From a checkpoint of a small multi-label image tagger.
Model: 64-pixel images, norm layernorm, activation swiglu, patch size [8, 8].
Training: soap at rate 0.0023, 6400 steps, batches of 128.
Rows from block 4 of a small multi-label image tagger, named by matrix and row number. Rows with one number belong to one neuron. Each number is 50 + 15 x the weight over its row's rms, rounded and kept within 0 to 99. All counts start at 0.
After each neuron's rows are labels from the 100 images, of 14976, where the neuron reaches its largest size: "colour at peak" is the nearest of a few named colours to the mean colour under the peak. Only what is clearly more common there than usual is listed. The data: telescope images of galaxies (Galaxy Zoo DECaLS). In brackets: how many of the 100, against the usual share in percent.
# gate: MLP gate (model.blocks.4.mlp.gate.weight, 768x256), inputs 128-255
# fc1: MLP up (model.blocks.4.mlp.fc1.weight, 768x256), inputs 128-255
# fc2: MLP down (model.blocks.4.mlp.fc2.weight, 256x768, transposed), outputs 128-255

gate.213:50 50 50 50 01 50 50 50 50 50 50 50 50 63 66 99 50 50 50 30 79 50 50 50 50 50 50 50 50 48 50 50 50 50 02 50 50 82 62 50 50 50 50 50 48 50 50 50 50 84 50 50 50 50 50 50 50 57 50 36 11 03 50 50 50 50 50 50 50 11 50 50 50 50 15 50 04 50 50 50 24 99 50 50 50 50 50 50 50 50 50 50 50 50 50 50 50 50 50 50 50 50 24 50 50 50 50 83 39 63 50 50 50 93 16 50 50 50 50 50 50 50 40 50 50 50 50 78
fc1.213:50 33 50 50 22 50 50 50 10 28 50 24 68 50 50 50 50 50 28 70 50 50 53 50 50 50 50 50 50 50 50 50 50 50 36 50 31 50 50 50 50 50 50 57 50 50 50 50 50 69 52 18 50 50 50 50 50 50 50 50 50 50 50 34 50 50 50 50 50 50 50 50 50 50 50 92 88 50 50 50 50 50 71 50 50 50 50 50 65 65 50 64 50 50 50 50 50 50 50 50 50 77 50 50 02 50 20 08 08 10 75 50 13 24 50 35 50 40 50 50 50 50 17 50 73 50 50 50
fc2.213:50 50 50 50 64 50 50 50 26 24 50 50 50 50 50 50 50 46 50 81 50 50 50 50 17 50 50 95 50 50 30 50 50 50 50 50 95 50 50 50 50 50 50 16 75 50 50 50 65 50 50 50 30 50 50 50 50 84 63 50 50 50 50 50 00 50 14 50 50 63 86 50 50 50 80 50 50 50 50 29 50 50 50 50 50 19 68 50 50 50 97 75 50 50 50 50 50 50 50 50 12 50 72 50 50 50 50 50 38 50 50 50 50 50 50 50 44 06 00 50 59 50 50 50 50 50 50 50
colour at peak: grey (41 vs 6.1); brown (31 vs 12.5)

gate.412:75 50 11 50 50 83 50 50 23 30 50 50 50 50 50 50 50 17 78 50 54 36 50 50 50 45 50 50 85 50 50 50 70 78 73 50 38 50 26 50 50 50 37 50 34 62 50 50 27 50 59 71 50 50 50 29 50 50 50 78 32 50 50 90 50 50 50 50 80 50 81 50 50 24 50 50 50 50 85 50 50 50 50 50 50 50 50 50 28 50 50 63 50 79 70 78 39 72 50 50 50 91 50 50 50 50 50 50 50 50 50 72 32 50 50 50 50 50 50 50 34 50 50 50 50 32 77 50
fc1.412:30 50 50 50 50 41 50 72 84 61 50 50 50 50 50 50 70 74 39 50 50 77 50 50 27 53 50 50 35 50 62 50 50 44 30 50 56 50 99 21 50 78 50 50 69 27 23 50 75 50 40 31 50 50 50 50 50 50 50 28 50 50 53 50 50 50 50 39 38 50 50 40 50 67 50 50 50 50 16 50 50 50 50 50 89 50 50 38 85 28 50 22 50 50 50 21 50 50 50 50 50 20 50 50 50 40 50 30 50 50 50 50 50 50 55 50 50 50 50 50 64 50 50 17 50 60 22 50
fc2.412:50 89 50 93 22 50 58 66 50 22 29 38 14 50 34 50 50 13 33 50 50 24 50 50 25 65 50 50 63 50 61 10 50 50 50 53 50 50 50 75 50 80 50 59 50 50 50 50 50 50 21 50 44 50 27 17 77 64 50 39 35 36 66 50 50 36 50 50 95 50 58 19 25 23 50 59 50 77 50 73 50 50 50 50 66 76 50 50 50 75 50 50 50 50 50 50 50 50 70 58 77 50 50 50 61 50 31 50 50 50 33 67 50 50 73 50 50 50 50 50 50 50 50 06 50 50 70 41
colour at peak: brown (32 vs 12.5)

gate.425:50 63 69 83 50 50 50 50 50 50 50 50 50 50 71 50 50 50 50 50 50 50 48 50 50 50 50 50 50 43 50 69 50 50 50 50 66 50 50 50 12 50 58 50 50 50 50 50 38 50 50 50 50 50 50 50 50 72 50 50 50 50 74 56 50 50 50 60 50 50 50 50 50 26 50 50 50 08 63 65 50 50 50 50 50 50 76 50 50 50 87 41 50 50 50 50 71 19 50 50 50 50 50 50 43 50 50 50 99 50 50 09 50 50 50 50 45 50 88 50 50 90 04 50 50 50 50 50
fc1.425:50 44 57 50 50 75 50 50 50 50 69 50 37 10 50 32 50 77 50 87 50 16 50 50 35 28 09 64 50 38 46 50 50 58 50 50 28 50 50 31 50 60 50 50 19 50 50 70 50 50 50 50 50 50 50 50 50 80 68 50 50 50 50 00 50 78 50 41 12 50 56 50 50 50 52 16 50 50 50 17 50 49 50 50 00 15 42 00 44 50 50 50 50 54 50 50 50 50 66 50 84 50 55 50 50 50 50 50 50 50 50 41 22 50 50 50 31 50 50 50 50 50 50 50 50 50 62 50
fc2.425:43 29 50 50 50 50 50 61 31 20 50 50 50 50 50 18 50 78 50 50 50 50 50 50 50 50 50 91 50 50 50 50 50 50 50 50 50 55 50 71 50 50 83 50 50 58 50 54 50 50 50 12 50 50 58 60 99 50 50 50 50 50 50 50 50 17 50 50 50 50 50 50 37 50 50 67 64 77 50 50 27 50 99 35 16 29 50 50 11 50 50 78 50 65 34 50 50 50 50 50 19 50 50 19 50 50 50 50 50 50 92 50 50 50 50 04 93 50 50 50 50 50 50 50 50 50 50 50
colour at peak: brown (41 vs 12.5); grey (29 vs 6.1)

gate.288:50 50 50 24 50 50 34 50 68 05 74 50 50 25 50 50 50 26 28 50 36 50 50 50 50 50 50 50 83 50 73 50 31 93 50 78 78 64 50 50 50 50 50 50 50 72 50 50 50 88 50 50 34 50 50 50 50 50 50 50 50 50 50 15 38 50 63 50 50 28 50 50 50 30 50 35 50 49 50 50 76 48 50 50 50 50 50 50 32 50 50 50 08 50 31 50 50 49 99 50 97 50 50 50 50 42 71 50 28 50 50 50 50 50 50 31 50 87 16 50 50 50 50 50 50 04 29 50
fc1.288:50 50 50 79 50 71 50 50 50 81 50 50 70 71 50 50 50 50 84 50 74 65 50 50 55 50 50 50 50 50 50 50 50 11 60 27 51 71 34 50 50 00 50 50 50 23 50 50 10 29 50 62 50 50 50 83 75 50 50 50 50 50 50 46 50 42 50 42 50 58 50 50 50 50 50 50 50 50 50 50 18 50 34 34 50 86 28 50 50 87 50 59 50 50 50 50 26 50 23 50 50 50 50 50 50 50 50 39 50 50 50 50 92 49 50 50 50 50 99 50 50 73 14 50 50 50 72 56
fc2.288:75 42 50 99 50 50 50 50 47 50 50 76 37 50 31 50 50 38 85 50 18 50 61 80 50 50 50 50 50 55 50 50 50 32 50 10 69 50 50 50 50 50 03 50 76 24 27 99 50 36 56 80 50 99 50 29 50 69 50 50 50 35 50 50 50 50 50 50 50 50 50 50 50 99 81 50 50 58 50 50 50 50 50 50 79 50 50 50 31 50 64 50 50 50 50 50 72 50 50 68 50 50 42 50 99 50 50 50 50 50 50 41 17 50 50 55 50 67 50 50 50 50 50 50 50 50 01 50
colour at peak: grey (74 vs 6.1)

gate.81:50 41 40 50 50 50 50 50 50 50 36 50 50 72 50 34 50 50 50 54 50 50 50 50 64 50 19 50 50 50 50 50 50 72 50 50 50 50 97 50 50 50 50 18 18 50 50 68 50 50 50 50 50 50 34 50 52 40 50 50 50 00 50 45 50 50 50 50 29 06 50 88 50 05 50 50 50 50 50 06 50 50 50 50 50 50 72 50 30 50 20 50 78 85 50 50 50 50 79 50 03 50 50 50 30 50 75 50 50 50 50 79 50 50 50 50 39 50 37 81 50 63 50 50 50 50 48 50
fc1.81:60 50 50 50 50 50 50 50 50 50 50 50 60 50 99 63 50 50 50 50 07 50 50 63 50 50 50 40 50 11 22 35 89 50 33 50 50 75 21 50 50 50 37 62 50 50 50 50 41 50 42 50 50 57 50 50 50 74 50 50 17 50 50 50 50 50 38 28 50 50 50 50 92 63 50 50 64 50 06 50 50 50 70 50 50 50 28 50 50 50 50 50 50 52 50 50 50 50 90 50 50 50 50 50 50 50 78 19 50 50 50 50 00 50 18 50 97 50 50 00 50 50 50 50 50 27 50 50
fc2.81:99 50 37 50 50 50 50 00 50 50 50 50 50 31 50 50 50 81 25 50 50 50 50 57 71 50 85 31 61 50 50 09 50 50 50 63 50 50 50 35 76 50 50 50 50 20 50 50 50 50 50 50 50 50 73 50 50 50 50 50 50 50 50 50 50 50 50 14 50 50 50 78 79 73 50 64 91 50 50 77 21 57 50 68 50 50 22 50 50 50 67 50 50 10 76 38 62 50 50 50 50 60 50 83 00 21 44 50 50 50 50 50 50 50 31 50 50 58 50 50 50 50 50 32 50 50 76 50
colour at peak: grey (44 vs 6.1)

gate.707:31 50 50 47 50 50 50 64 50 50 72 50 28 50 68 50 50 50 50 50 50 50 50 50 50 50 34 50 50 50 50 50 50 50 20 48 50 50 69 50 12 50 50 50 50 50 50 50 74 50 50 04 50 50 24 56 50 50 50 50 50 50 50 50 50 50 50 50 77 24 50 31 27 50 91 50 50 76 50 50 50 60 20 50 50 80 50 50 79 50 92 50 50 50 50 79 50 50 85 33 50 35 23 38 50 50 50 50 50 50 82 53 50 50 50 50 50 50 50 50 50 50 50 25 50 50 50 50
fc1.707:50 87 50 22 77 50 50 67 56 50 77 50 50 50 50 18 24 50 50 50 68 50 50 17 50 50 50 50 50 56 14 85 50 99 50 50 31 50 50 50 36 49 50 50 27 85 57 50 50 50 69 50 50 14 50 50 69 50 50 50 50 50 50 50 50 50 50 50 89 50 50 50 29 48 50 50 50 50 50 50 50 53 38 50 09 50 50 34 50 13 50 50 50 50 50 50 50 50 50 50 50 50 40 66 50 50 50 50 50 50 50 50 50 50 50 95 50 50 50 83 52 25 50 50 50 50 50 50
fc2.707:50 61 50 22 23 45 50 50 03 50 50 98 50 85 50 50 50 50 50 26 63 50 50 50 50 50 50 50 50 50 18 50 50 93 50 50 50 50 50 50 50 50 50 96 50 50 50 39 50 50 07 50 61 50 85 50 50 50 50 46 50 50 64 50 17 50 50 50 50 50 50 16 50 50 50 20 33 00 22 50 50 01 50 50 50 50 23 59 64 34 58 85 40 50 25 91 50 50 79 56 50 10 72 50 18 50 23 50 50 50 50 50 50 50 50 50 50 50 18 50 50 63 50 50 50 50 70 50
colour at peak: pink (82 vs 0.2)

gate.218:50 50 37 50 21 50 31 59 50 50 50 50 50 50 50 50 50 56 50 50 50 10 50 50 50 50 50 50 50 50 50 50 50 50 50 50 50 50 50 67 50 50 50 50 46 50 50 50 50 50 50 50 50 55 50 50 50 50 50 50 50 50 50 50 50 50 47 35 50 50 75 50 62 89 50 50 50 50 50 95 50 50 00 50 50 50 27 50 50 50 82 78 50 50 71 50 44 50 50 91 69 50 50 75 50 50 50 36 14 41 50 50 50 99 50 50 00 09 50 50 50 50 50 98 75 50 16 50
fc1.218:53 50 50 56 50 26 50 50 50 50 79 50 50 50 50 28 50 50 50 50 83 81 50 50 50 50 50 50 50 50 50 07 50 50 50 50 64 63 50 39 50 83 50 50 50 87 50 83 72 17 50 50 50 50 50 50 50 50 50 06 50 50 50 50 50 24 50 50 50 14 19 33 50 50 62 50 50 50 50 50 00 70 96 00 50 50 50 50 73 50 36 50 50 86 50 31 50 50 50 37 50 50 42 09 47 90 50 50 50 50 50 62 50 50 50 78 50 50 12 50 50 50 50 33 50 50 92 50
fc2.218:50 50 50 50 91 50 50 50 37 31 50 28 50 28 95 50 50 50 50 00 50 50 50 88 68 32 50 64 50 50 50 99 50 50 50 50 30 27 50 50 26 50 57 18 50 71 75 22 50 50 50 26 50 66 28 64 50 50 50 50 50 60 50 50 65 55 72 50 50 50 50 50 50 95 50 64 50 50 50 50 50 50 26 69 50 11 50 18 50 50 39 50 50 36 50 50 87 74 50 11 50 50 50 50 50 50 50 50 65 50 50 18 50 50 50 50 50 18 50 50 50 63 50 50 50 50 50 50
colour at peak: brown (41 vs 12.5); grey (34 vs 6.1)

gate.568:50 14 60 50 50 50 50 50 50 50 50 50 50 71 50 50 63 68 66 22 50 50 50 50 70 50 50 26 50 55 50 50 37 44 50 50 25 37 50 50 50 26 25 36 50 50 50 50 50 25 50 50 12 50 50 85 50 79 50 50 32 50 50 50 50 50 50 50 50 50 00 50 10 50 50 61 25 50 41 50 50 50 50 50 50 28 50 50 50 50 47 50 50 50 50 50 50 50 50 50 50 50 50 50 50 01 50 50 50 50 55 50 99 50 50 50 50 50 50 14 50 89 55 55 50 50 50 88
fc1.568:50 35 50 50 50 50 32 50 50 59 50 50 50 50 50 50 50 50 87 50 08 50 50 50 49 41 51 29 50 50 15 82 50 50 27 50 50 50 50 13 50 50 50 50 61 24 74 50 50 50 50 50 50 62 50 50 50 50 50 33 50 92 93 50 50 50 50 50 50 50 76 50 50 50 50 63 50 21 72 77 50 99 50 50 50 50 50 50 50 50 50 50 65 50 50 50 50 50 50 50 55 50 00 50 19 50 50 50 50 53 50 50 00 50 50 50 50 50 50 50 50 72 30 50 33 50 50 50
fc2.568:50 50 50 86 50 50 88 50 50 22 50 63 71 24 50 50 75 74 30 50 50 86 19 27 50 50 50 40 50 50 50 10 50 50 23 28 50 99 39 50 50 50 50 50 50 50 50 50 38 94 50 50 50 50 50 50 50 50 50 50 50 50 50 50 50 50 50 50 50 18 50 05 50 50 50 50 34 50 50 50 49 50 50 47 50 33 50 44 42 50 50 50 50 74 99 50 57 50 50 50 50 50 99 50 40 50 50 50 50 63 50 50 44 50 50 50 15 50 91 50 50 50 50 50 50 80 60 50
colour at peak: brown (65 vs 12.5)

gate.127:21 50 50 27 50 97 34 50 50 50 50 50 50 78 71 50 50 50 76 50 50 40 50 50 50 05 72 04 69 71 50 50 16 42 63 50 50 08 50 50 57 50 50 50 50 50 48 54 50 50 24 50 50 50 50 81 50 50 50 53 50 50 50 82 50 42 46 99 50 55 91 50 50 74 50 24 56 50 50 50 38 50 50 50 79 73 35 50 25 21 50 07 18 50 50 50 50 50 50 50 67 50 50 50 50 50 50 45 50 50 50 50 99 41 80 50 07 50 07 50 73 50 50 50 50 50 48 50
fc1.127:50 84 50 50 23 49 50 87 50 50 50 50 53 50 50 50 50 50 50 50 50 94 50 61 50 74 50 50 50 50 50 50 50 50 50 50 50 50 51 50 50 50 84 50 50 08 50 50 50 50 50 65 50 50 50 14 08 50 50 50 50 80 50 50 17 50 95 50 50 50 50 50 50 50 50 55 50 50 50 84 50 67 62 50 50 32 50 50 50 50 50 67 50 50 50 50 41 50 68 50 50 50 50 50 50 50 50 56 50 50 50 00 50 50 50 50 50 00 50 96 50 50 50 50 50 50 50 50
fc2.127:50 50 36 50 13 50 50 28 10 50 83 50 50 50 99 64 50 50 50 50 38 50 50 50 50 50 19 50 59 50 50 50 50 50 12 50 25 64 50 50 50 50 81 50 50 50 50 85 42 89 50 50 50 50 13 50 50 50 50 82 50 50 50 50 22 50 84 50 62 50 50 50 50 50 36 50 50 50 33 50 50 50 50 50 74 50 50 50 70 50 50 50 50 50 50 20 50 62 88 19 50 50 50 16 50 50 50 50 50 17 50 50 50 50 50 50 50 50 50 50 73 50 50 50 50 50 12 72
colour at peak: brown (43 vs 12.5); grey (27 vs 6.1)

gate.134:50 32 00 50 42 70 50 50 50 50 37 55 50 50 50 50 25 50 50 50 50 68 50 50 50 50 70 50 50 50 50 50 50 94 50 50 50 50 50 94 50 45 50 50 99 50 50 50 50 50 21 50 43 50 50 50 50 87 50 50 50 82 50 50 50 11 22 50 26 50 26 50 50 50 50 50 98 50 50 50 50 02 19 50 50 50 23 50 50 50 81 50 50 50 50 50 50 50 01 50 50 50 50 50 83 50 66 50 29 50 50 40 69 89 50 50 50 78 62 50 31 50 50 50 50 50 50 50
fc1.134:50 50 50 03 50 50 50 50 48 50 50 78 13 50 50 50 50 50 72 50 50 50 50 50 50 31 60 50 50 66 24 50 50 88 64 50 50 74 39 60 74 74 24 50 50 50 50 50 50 50 26 50 50 50 61 50 50 50 50 50 50 50 50 18 50 50 50 84 22 50 50 13 50 50 02 50 50 33 50 50 83 50 50 50 50 50 50 50 67 50 37 63 50 12 19 50 50 35 50 10 45 50 50 50 50 50 50 50 44 50 50 50 50 50 50 33 50 50 50 61 24 50 50 41 50 50 50 50
fc2.134:67 50 80 73 50 50 50 50 50 24 21 50 79 50 50 50 50 72 50 50 50 50 47 50 84 50 50 46 15 06 93 76 50 50 50 50 50 50 50 50 50 50 99 35 50 50 97 50 50 50 50 50 50 19 00 50 50 50 50 50 50 50 50 50 50 49 50 50 50 50 21 97 24 50 29 50 50 32 50 88 50 88 50 50 50 50 50 50 18 50 64 50 68 50 67 76 50 50 22 50 50 50 50 50 50 50 50 99 50 50 50 50 45 50 50 54 50 50 50 50 50 50 80 50 50 27 50 50
colour at peak: brown (37 vs 12.5); grey (25 vs 6.1)

gate.368:50 50 50 50 50 13 50 50 50 50 50 44 50 40 50 50 50 90 50 50 50 50 50 40 09 50 50 65 50 01 50 99 50 26 50 17 50 43 50 50 50 50 60 50 72 50 50 50 50 50 61 50 50 50 50 50 50 12 50 25 66 50 50 69 50 73 50 50 50 50 88 74 50 50 50 50 50 74 50 50 50 50 50 53 50 50 50 50 95 50 50 63 50 50 50 50 50 52 50 50 50 50 50 50 50 50 50 50 60 88 50 39 59 50 15 50 50 72 50 50 36 50 65 50 50 50 94 23
fc1.368:66 20 50 50 25 50 33 26 50 50 50 50 66 38 79 12 50 50 50 76 31 42 77 50 50 41 50 65 50 50 50 50 50 20 50 50 50 50 50 50 70 50 64 50 50 50 50 50 50 50 35 29 50 32 50 50 50 50 50 50 50 50 50 39 50 50 50 50 50 50 50 50 67 50 50 50 50 50 50 50 83 50 87 50 50 36 50 42 50 22 84 50 50 50 50 50 99 50 43 50 83 50 50 46 50 50 85 92 50 86 55 60 50 50 50 46 82 67 50 28 58 74 50 00 50 70 50 50
fc2.368:50 50 50 50 50 50 50 50 50 50 70 50 50 50 67 50 50 57 50 50 50 99 50 50 50 50 36 50 50 50 50 50 50 50 50 50 50 50 50 50 50 50 73 50 50 50 16 00 82 29 50 62 50 50 50 50 50 50 50 70 50 42 24 00 50 50 50 59 50 50 50 50 99 50 69 71 50 81 50 44 50 50 50 50 50 50 50 97 50 21 50 50 50 50 67 50 50 50 29 50 93 70 50 14 50 83 30 50 63 86 25 67 50 50 14 50 84 50 50 50 92 50 50 50 50 50 50 50
colour at peak: grey (64 vs 6.1)

gate.296:50 00 50 50 50 50 22 50 50 50 50 68 50 50 50 50 73 50 50 31 50 50 50 50 50 50 50 50 33 50 73 50 22 50 21 50 50 50 73 50 50 30 50 50 50 75 50 13 02 50 43 50 32 50 50 50 50 50 69 36 50 12 50 33 50 50 26 50 50 31 82 15 50 68 50 22 50 50 50 50 50 50 18 50 50 50 11 50 50 39 50 15 50 50 07 36 50 80 50 50 50 50 46 50 77 67 58 50 63 66 50 30 76 27 50 29 50 57 50 50 50 27 50 50 50 50 50 50
fc1.296:50 50 41 50 50 50 50 50 50 79 50 62 50 50 50 50 50 50 50 50 50 50 50 82 50 50 50 50 09 50 50 50 50 50 50 50 25 50 50 50 43 50 50 50 50 50 50 02 50 57 50 50 50 50 50 50 50 50 50 50 50 50 50 50 92 50 50 50 58 50 50 02 50 50 15 50 50 50 50 42 27 50 50 50 50 50 42 99 50 55 50 19 50 99 50 50 50 50 50 99 50 50 50 61 71 50 50 50 50 50 50 50 50 50 50 22 50 42 90 50 62 88 50 50 65 74 50 50
fc2.296:50 50 50 50 50 50 50 50 50 60 26 50 67 50 50 33 50 50 50 50 50 50 50 50 50 26 50 14 50 50 50 50 50 50 50 67 50 09 50 50 50 50 48 50 37 50 50 50 04 50 50 71 50 50 50 50 50 50 50 77 50 50 32 87 50 99 50 50 50 50 50 50 82 37 50 30 74 50 50 50 50 50 61 50 25 87 50 50 50 50 26 50 28 69 50 28 50 50 50 50 50 22 50 50 75 50 50 50 50 07 36 13 60 50 50 50 50 43 50 87 02 50 50 50 76 50 59 50
colour at peak: brown (35 vs 12.5)

gate.91:50 50 72 38 50 50 50 50 50 50 73 50 50 23 50 50 75 50 50 50 50 50 50 50 65 92 65 50 65 50 50 50 50 20 50 31 46 50 50 50 50 74 50 93 58 50 50 50 99 97 50 50 50 50 50 50 50 50 50 50 50 50 50 50 74 50 50 50 45 50 95 50 50 64 50 50 77 26 50 89 50 50 90 50 50 50 50 37 50 50 90 50 34 50 50 50 50 48 59 50 67 50 50 50 50 50 50 50 18 50 84 50 16 50 50 50 50 20 50 50 50 50 50 07 50 74 49 50
fc1.91:50 50 00 50 50 50 50 50 35 50 50 50 50 50 50 85 50 50 50 50 50 50 20 50 50 50 50 50 50 50 29 50 50 32 68 50 52 50 68 50 50 76 39 47 50 41 50 50 67 50 50 39 50 50 36 50 50 50 00 50 50 50 50 18 50 50 50 50 50 50 48 50 66 78 50 50 59 74 84 50 50 50 50 93 50 50 50 50 50 26 56 50 90 67 50 50 50 17 50 50 55 45 58 50 50 56 50 50 81 50 50 37 12 50 50 50 50 50 50 50 50 78 50 50 50 99 50 64
fc2.91:89 50 50 16 72 66 50 50 50 81 21 50 50 50 99 41 50 50 73 51 50 56 12 50 42 50 13 34 50 50 09 50 50 59 64 50 92 50 44 50 50 50 50 34 50 50 50 23 56 29 29 50 34 44 29 60 50 50 45 72 50 50 50 50 31 50 50 24 50 50 73 50 78 50 60 50 50 50 50 50 50 50 50 50 50 39 50 66 50 50 50 76 89 50 14 50 50 50 20 45 50 79 07 50 50 50 50 85 87 50 50 50 50 50 50 50 69 95 34 58 50 50 50 94 76 50 50 50
colour at peak: grey (67 vs 6.1)

gate.370:50 50 58 50 50 50 50 50 30 50 50 19 50 50 20 76 50 50 50 46 50 50 39 50 50 46 50 50 50 50 50 50 50 18 32 50 50 50 50 06 50 50 50 50 50 50 50 50 50 50 22 50 50 50 50 50 07 50 50 50 50 50 50 50 50 50 50 50 50 62 79 37 50 50 54 50 50 50 50 50 50 50 50 31 50 50 50 99 50 50 50 50 89 50 50 50 50 77 50 50 50 50 50 50 50 50 50 50 50 99 50 50 50 39 50 59 74 50 50 50 50 41 50 50 50 50 50 17
fc1.370:31 50 50 50 50 50 50 97 74 50 09 50 50 50 84 50 50 50 07 73 69 50 00 00 30 50 30 50 50 50 45 50 50 50 50 35 50 71 50 50 50 50 19 50 50 20 53 37 50 50 50 50 68 50 50 64 50 50 37 50 50 10 50 24 50 79 50 83 50 50 60 89 50 50 50 50 50 50 50 50 50 50 50 35 50 17 50 50 50 40 59 83 50 50 50 91 50 50 50 72 50 50 50 50 60 50 50 50 50 50 68 50 50 50 50 72 68 50 10 50 50 64 50 50 50 50 50 52
fc2.370:50 80 50 50 50 50 50 50 50 50 50 50 50 50 50 50 50 50 50 50 50 50 50 65 50 73 50 50 30 50 50 00 50 50 50 50 14 22 50 50 50 50 50 50 50 99 50 24 50 50 72 13 60 50 50 50 50 50 50 50 50 56 50 50 36 50 77 50 50 82 74 50 50 50 50 50 38 50 41 50 50 50 50 40 50 50 50 50 50 50 50 80 50 50 36 50 50 75 50 50 50 50 50 50 50 50 50 50 61 50 50 50 70 50 50 50 22 50 50 50 50 50 50 50 50 50 50 50
colour at peak: brown (55 vs 12.5)

gate.632:28 50 50 55 50 50 50 50 50 50 50 50 30 86 50 50 50 50 50 50 50 50 50 50 50 83 50 74 03 50 50 50 50 50 50 28 33 29 57 49 50 50 50 50 50 50 50 50 50 50 50 50 50 50 50 50 50 73 50 50 69 50 50 50 50 50 50 50 61 92 18 50 39 50 50 50 79 50 50 50 34 20 50 50 50 50 50 87 50 50 50 76 50 71 50 50 50 50 50 50 89 06 50 50 50 50 50 09 91 78 50 50 50 79 12 25 50 50 35 33 50 50 50 45 50 50 50 08
fc1.632:50 50 50 50 50 50 50 50 19 22 40 50 17 50 50 50 50 50 50 30 24 50 50 50 50 50 50 59 50 81 09 50 50 50 50 50 27 50 50 50 50 50 50 50 50 50 50 50 50 50 50 45 50 50 05 50 50 50 59 27 58 28 50 50 13 50 87 50 50 50 34 50 87 50 50 69 50 44 63 50 50 50 50 40 50 50 50 50 67 50 50 50 50 41 50 50 35 50 50 50 50 80 50 50 50 50 50 62 66 50 50 17 50 50 50 50 50 50 50 50 50 49 50 50 36 76 65 35
fc2.632:77 50 50 62 56 25 69 50 50 50 50 50 50 65 50 50 50 50 86 50 50 50 50 67 50 50 01 50 72 00 50 72 88 67 50 50 22 50 50 50 50 50 50 50 50 73 27 68 35 50 50 50 50 50 50 84 50 88 50 50 50 50 50 82 50 26 50 30 22 19 50 50 53 25 50 86 50 33 50 70 50 50 50 50 41 50 19 50 50 50 50 91 50 50 59 50 78 51 50 50 99 50 50 50 84 50 50 50 50 50 50 50 50 76 50 33 56 50 50 50 50 34 50 50 62 50 50 50
colour at peak: grey (48 vs 6.1); brown (46 vs 12.5)

gate.304:24 50 37 38 36 27 50 50 50 50 22 25 50 01 50 50 50 69 50 50 70 50 50 37 12 50 43 50 50 50 42 50 40 13 66 50 50 12 50 50 61 60 50 50 50 50 50 50 50 50 50 50 50 50 50 50 50 50 44 50 97 19 25 50 77 01 50 50 50 50 47 50 50 50 50 50 50 50 50 50 50 90 50 50 50 50 43 50 35 30 50 50 50 50 50 50 50 50 29 39 50 50 50 50 50 50 50 50 50 50 40 64 50 50 50 50 50 50 50 50 58 18 50 50 50 50 33 89
fc1.304:77 50 74 50 50 50 64 50 50 50 50 78 50 50 28 50 50 34 50 50 50 50 50 50 50 50 50 50 50 04 50 50 50 64 50 50 50 50 50 50 20 50 50 22 73 91 71 78 50 50 26 83 51 50 50 50 50 38 50 50 50 00 47 50 50 50 36 50 50 65 99 32 50 50 50 50 50 50 50 50 50 09 65 44 73 50 50 50 50 50 50 50 50 50 71 50 35 50 58 50 50 50 40 50 50 50 50 50 50 71 50 15 50 50 32 21 50 50 38 50 50 27 50 41 77 50 84 38
fc2.304:50 50 50 50 50 27 50 50 50 89 50 50 44 50 50 50 32 59 50 81 10 51 80 50 50 50 29 35 50 66 36 50 50 50 50 50 50 50 50 50 50 21 50 50 43 50 50 50 50 50 44 50 40 39 50 50 62 50 50 50 50 50 50 50 67 50 50 50 50 73 50 00 09 50 50 50 50 62 50 50 50 50 50 50 99 50 50 50 59 50 34 53 50 50 50 50 50 50 50 50 50 48 43 23 36 50 50 50 50 34 19 50 50 50 50 94 50 50 50 11 50 02 50 50 50 22 50 51
colour at peak: grey (63 vs 6.1)

gate.300:50 50 50 50 79 50 66 58 50 50 68 50 50 50 63 50 50 80 50 58 50 50 50 50 50 50 12 50 50 75 40 94 50 63 50 33 50 50 66 96 12 50 50 50 50 50 16 50 50 50 91 50 50 50 50 50 50 50 50 50 50 21 50 50 50 50 50 77 78 50 99 50 50 50 50 50 42 83 41 65 50 50 50 20 50 91 50 50 50 50 50 50 46 43 50 50 50 50 50 50 50 50 18 50 50 26 50 59 50 83 50 50 50 61 81 50 61 50 23 50 80 50 53 50 50 43 50 74
fc1.300:84 39 50 79 50 63 00 34 80 82 50 50 79 50 50 50 50 50 50 50 27 50 50 74 82 50 50 50 50 33 78 00 50 50 50 50 70 50 45 50 70 50 92 50 50 50 50 50 68 50 50 50 45 55 50 82 50 55 50 50 50 50 50 50 73 50 33 50 10 50 50 50 55 50 50 50 50 50 50 50 50 53 50 50 50 44 50 50 50 50 50 50 50 50 89 50 50 50 50 67 50 99 50 50 02 69 50 50 50 50 50 50 50 50 50 50 50 50 78 50 50 50 33 50 50 50 39 50
fc2.300:50 50 50 80 78 50 37 88 50 50 50 50 50 50 50 64 50 63 50 50 50 50 16 50 50 50 50 50 50 50 50 38 50 21 34 19 13 50 27 50 72 50 50 25 50 48 50 50 50 50 50 50 50 50 18 50 50 50 50 50 50 92 50 50 67 50 50 50 50 50 50 50 50 50 50 50 60 99 69 50 50 50 50 78 50 50 50 50 50 50 50 50 50 50 82 50 20 50 15 50 50 50 35 50 99 08 50 50 50 50 50 50 99 50 22 50 50 66 50 50 88 50 75 02 50 50 15 50
colour at peak: grey (47 vs 6.1); pink (39 vs 0.2)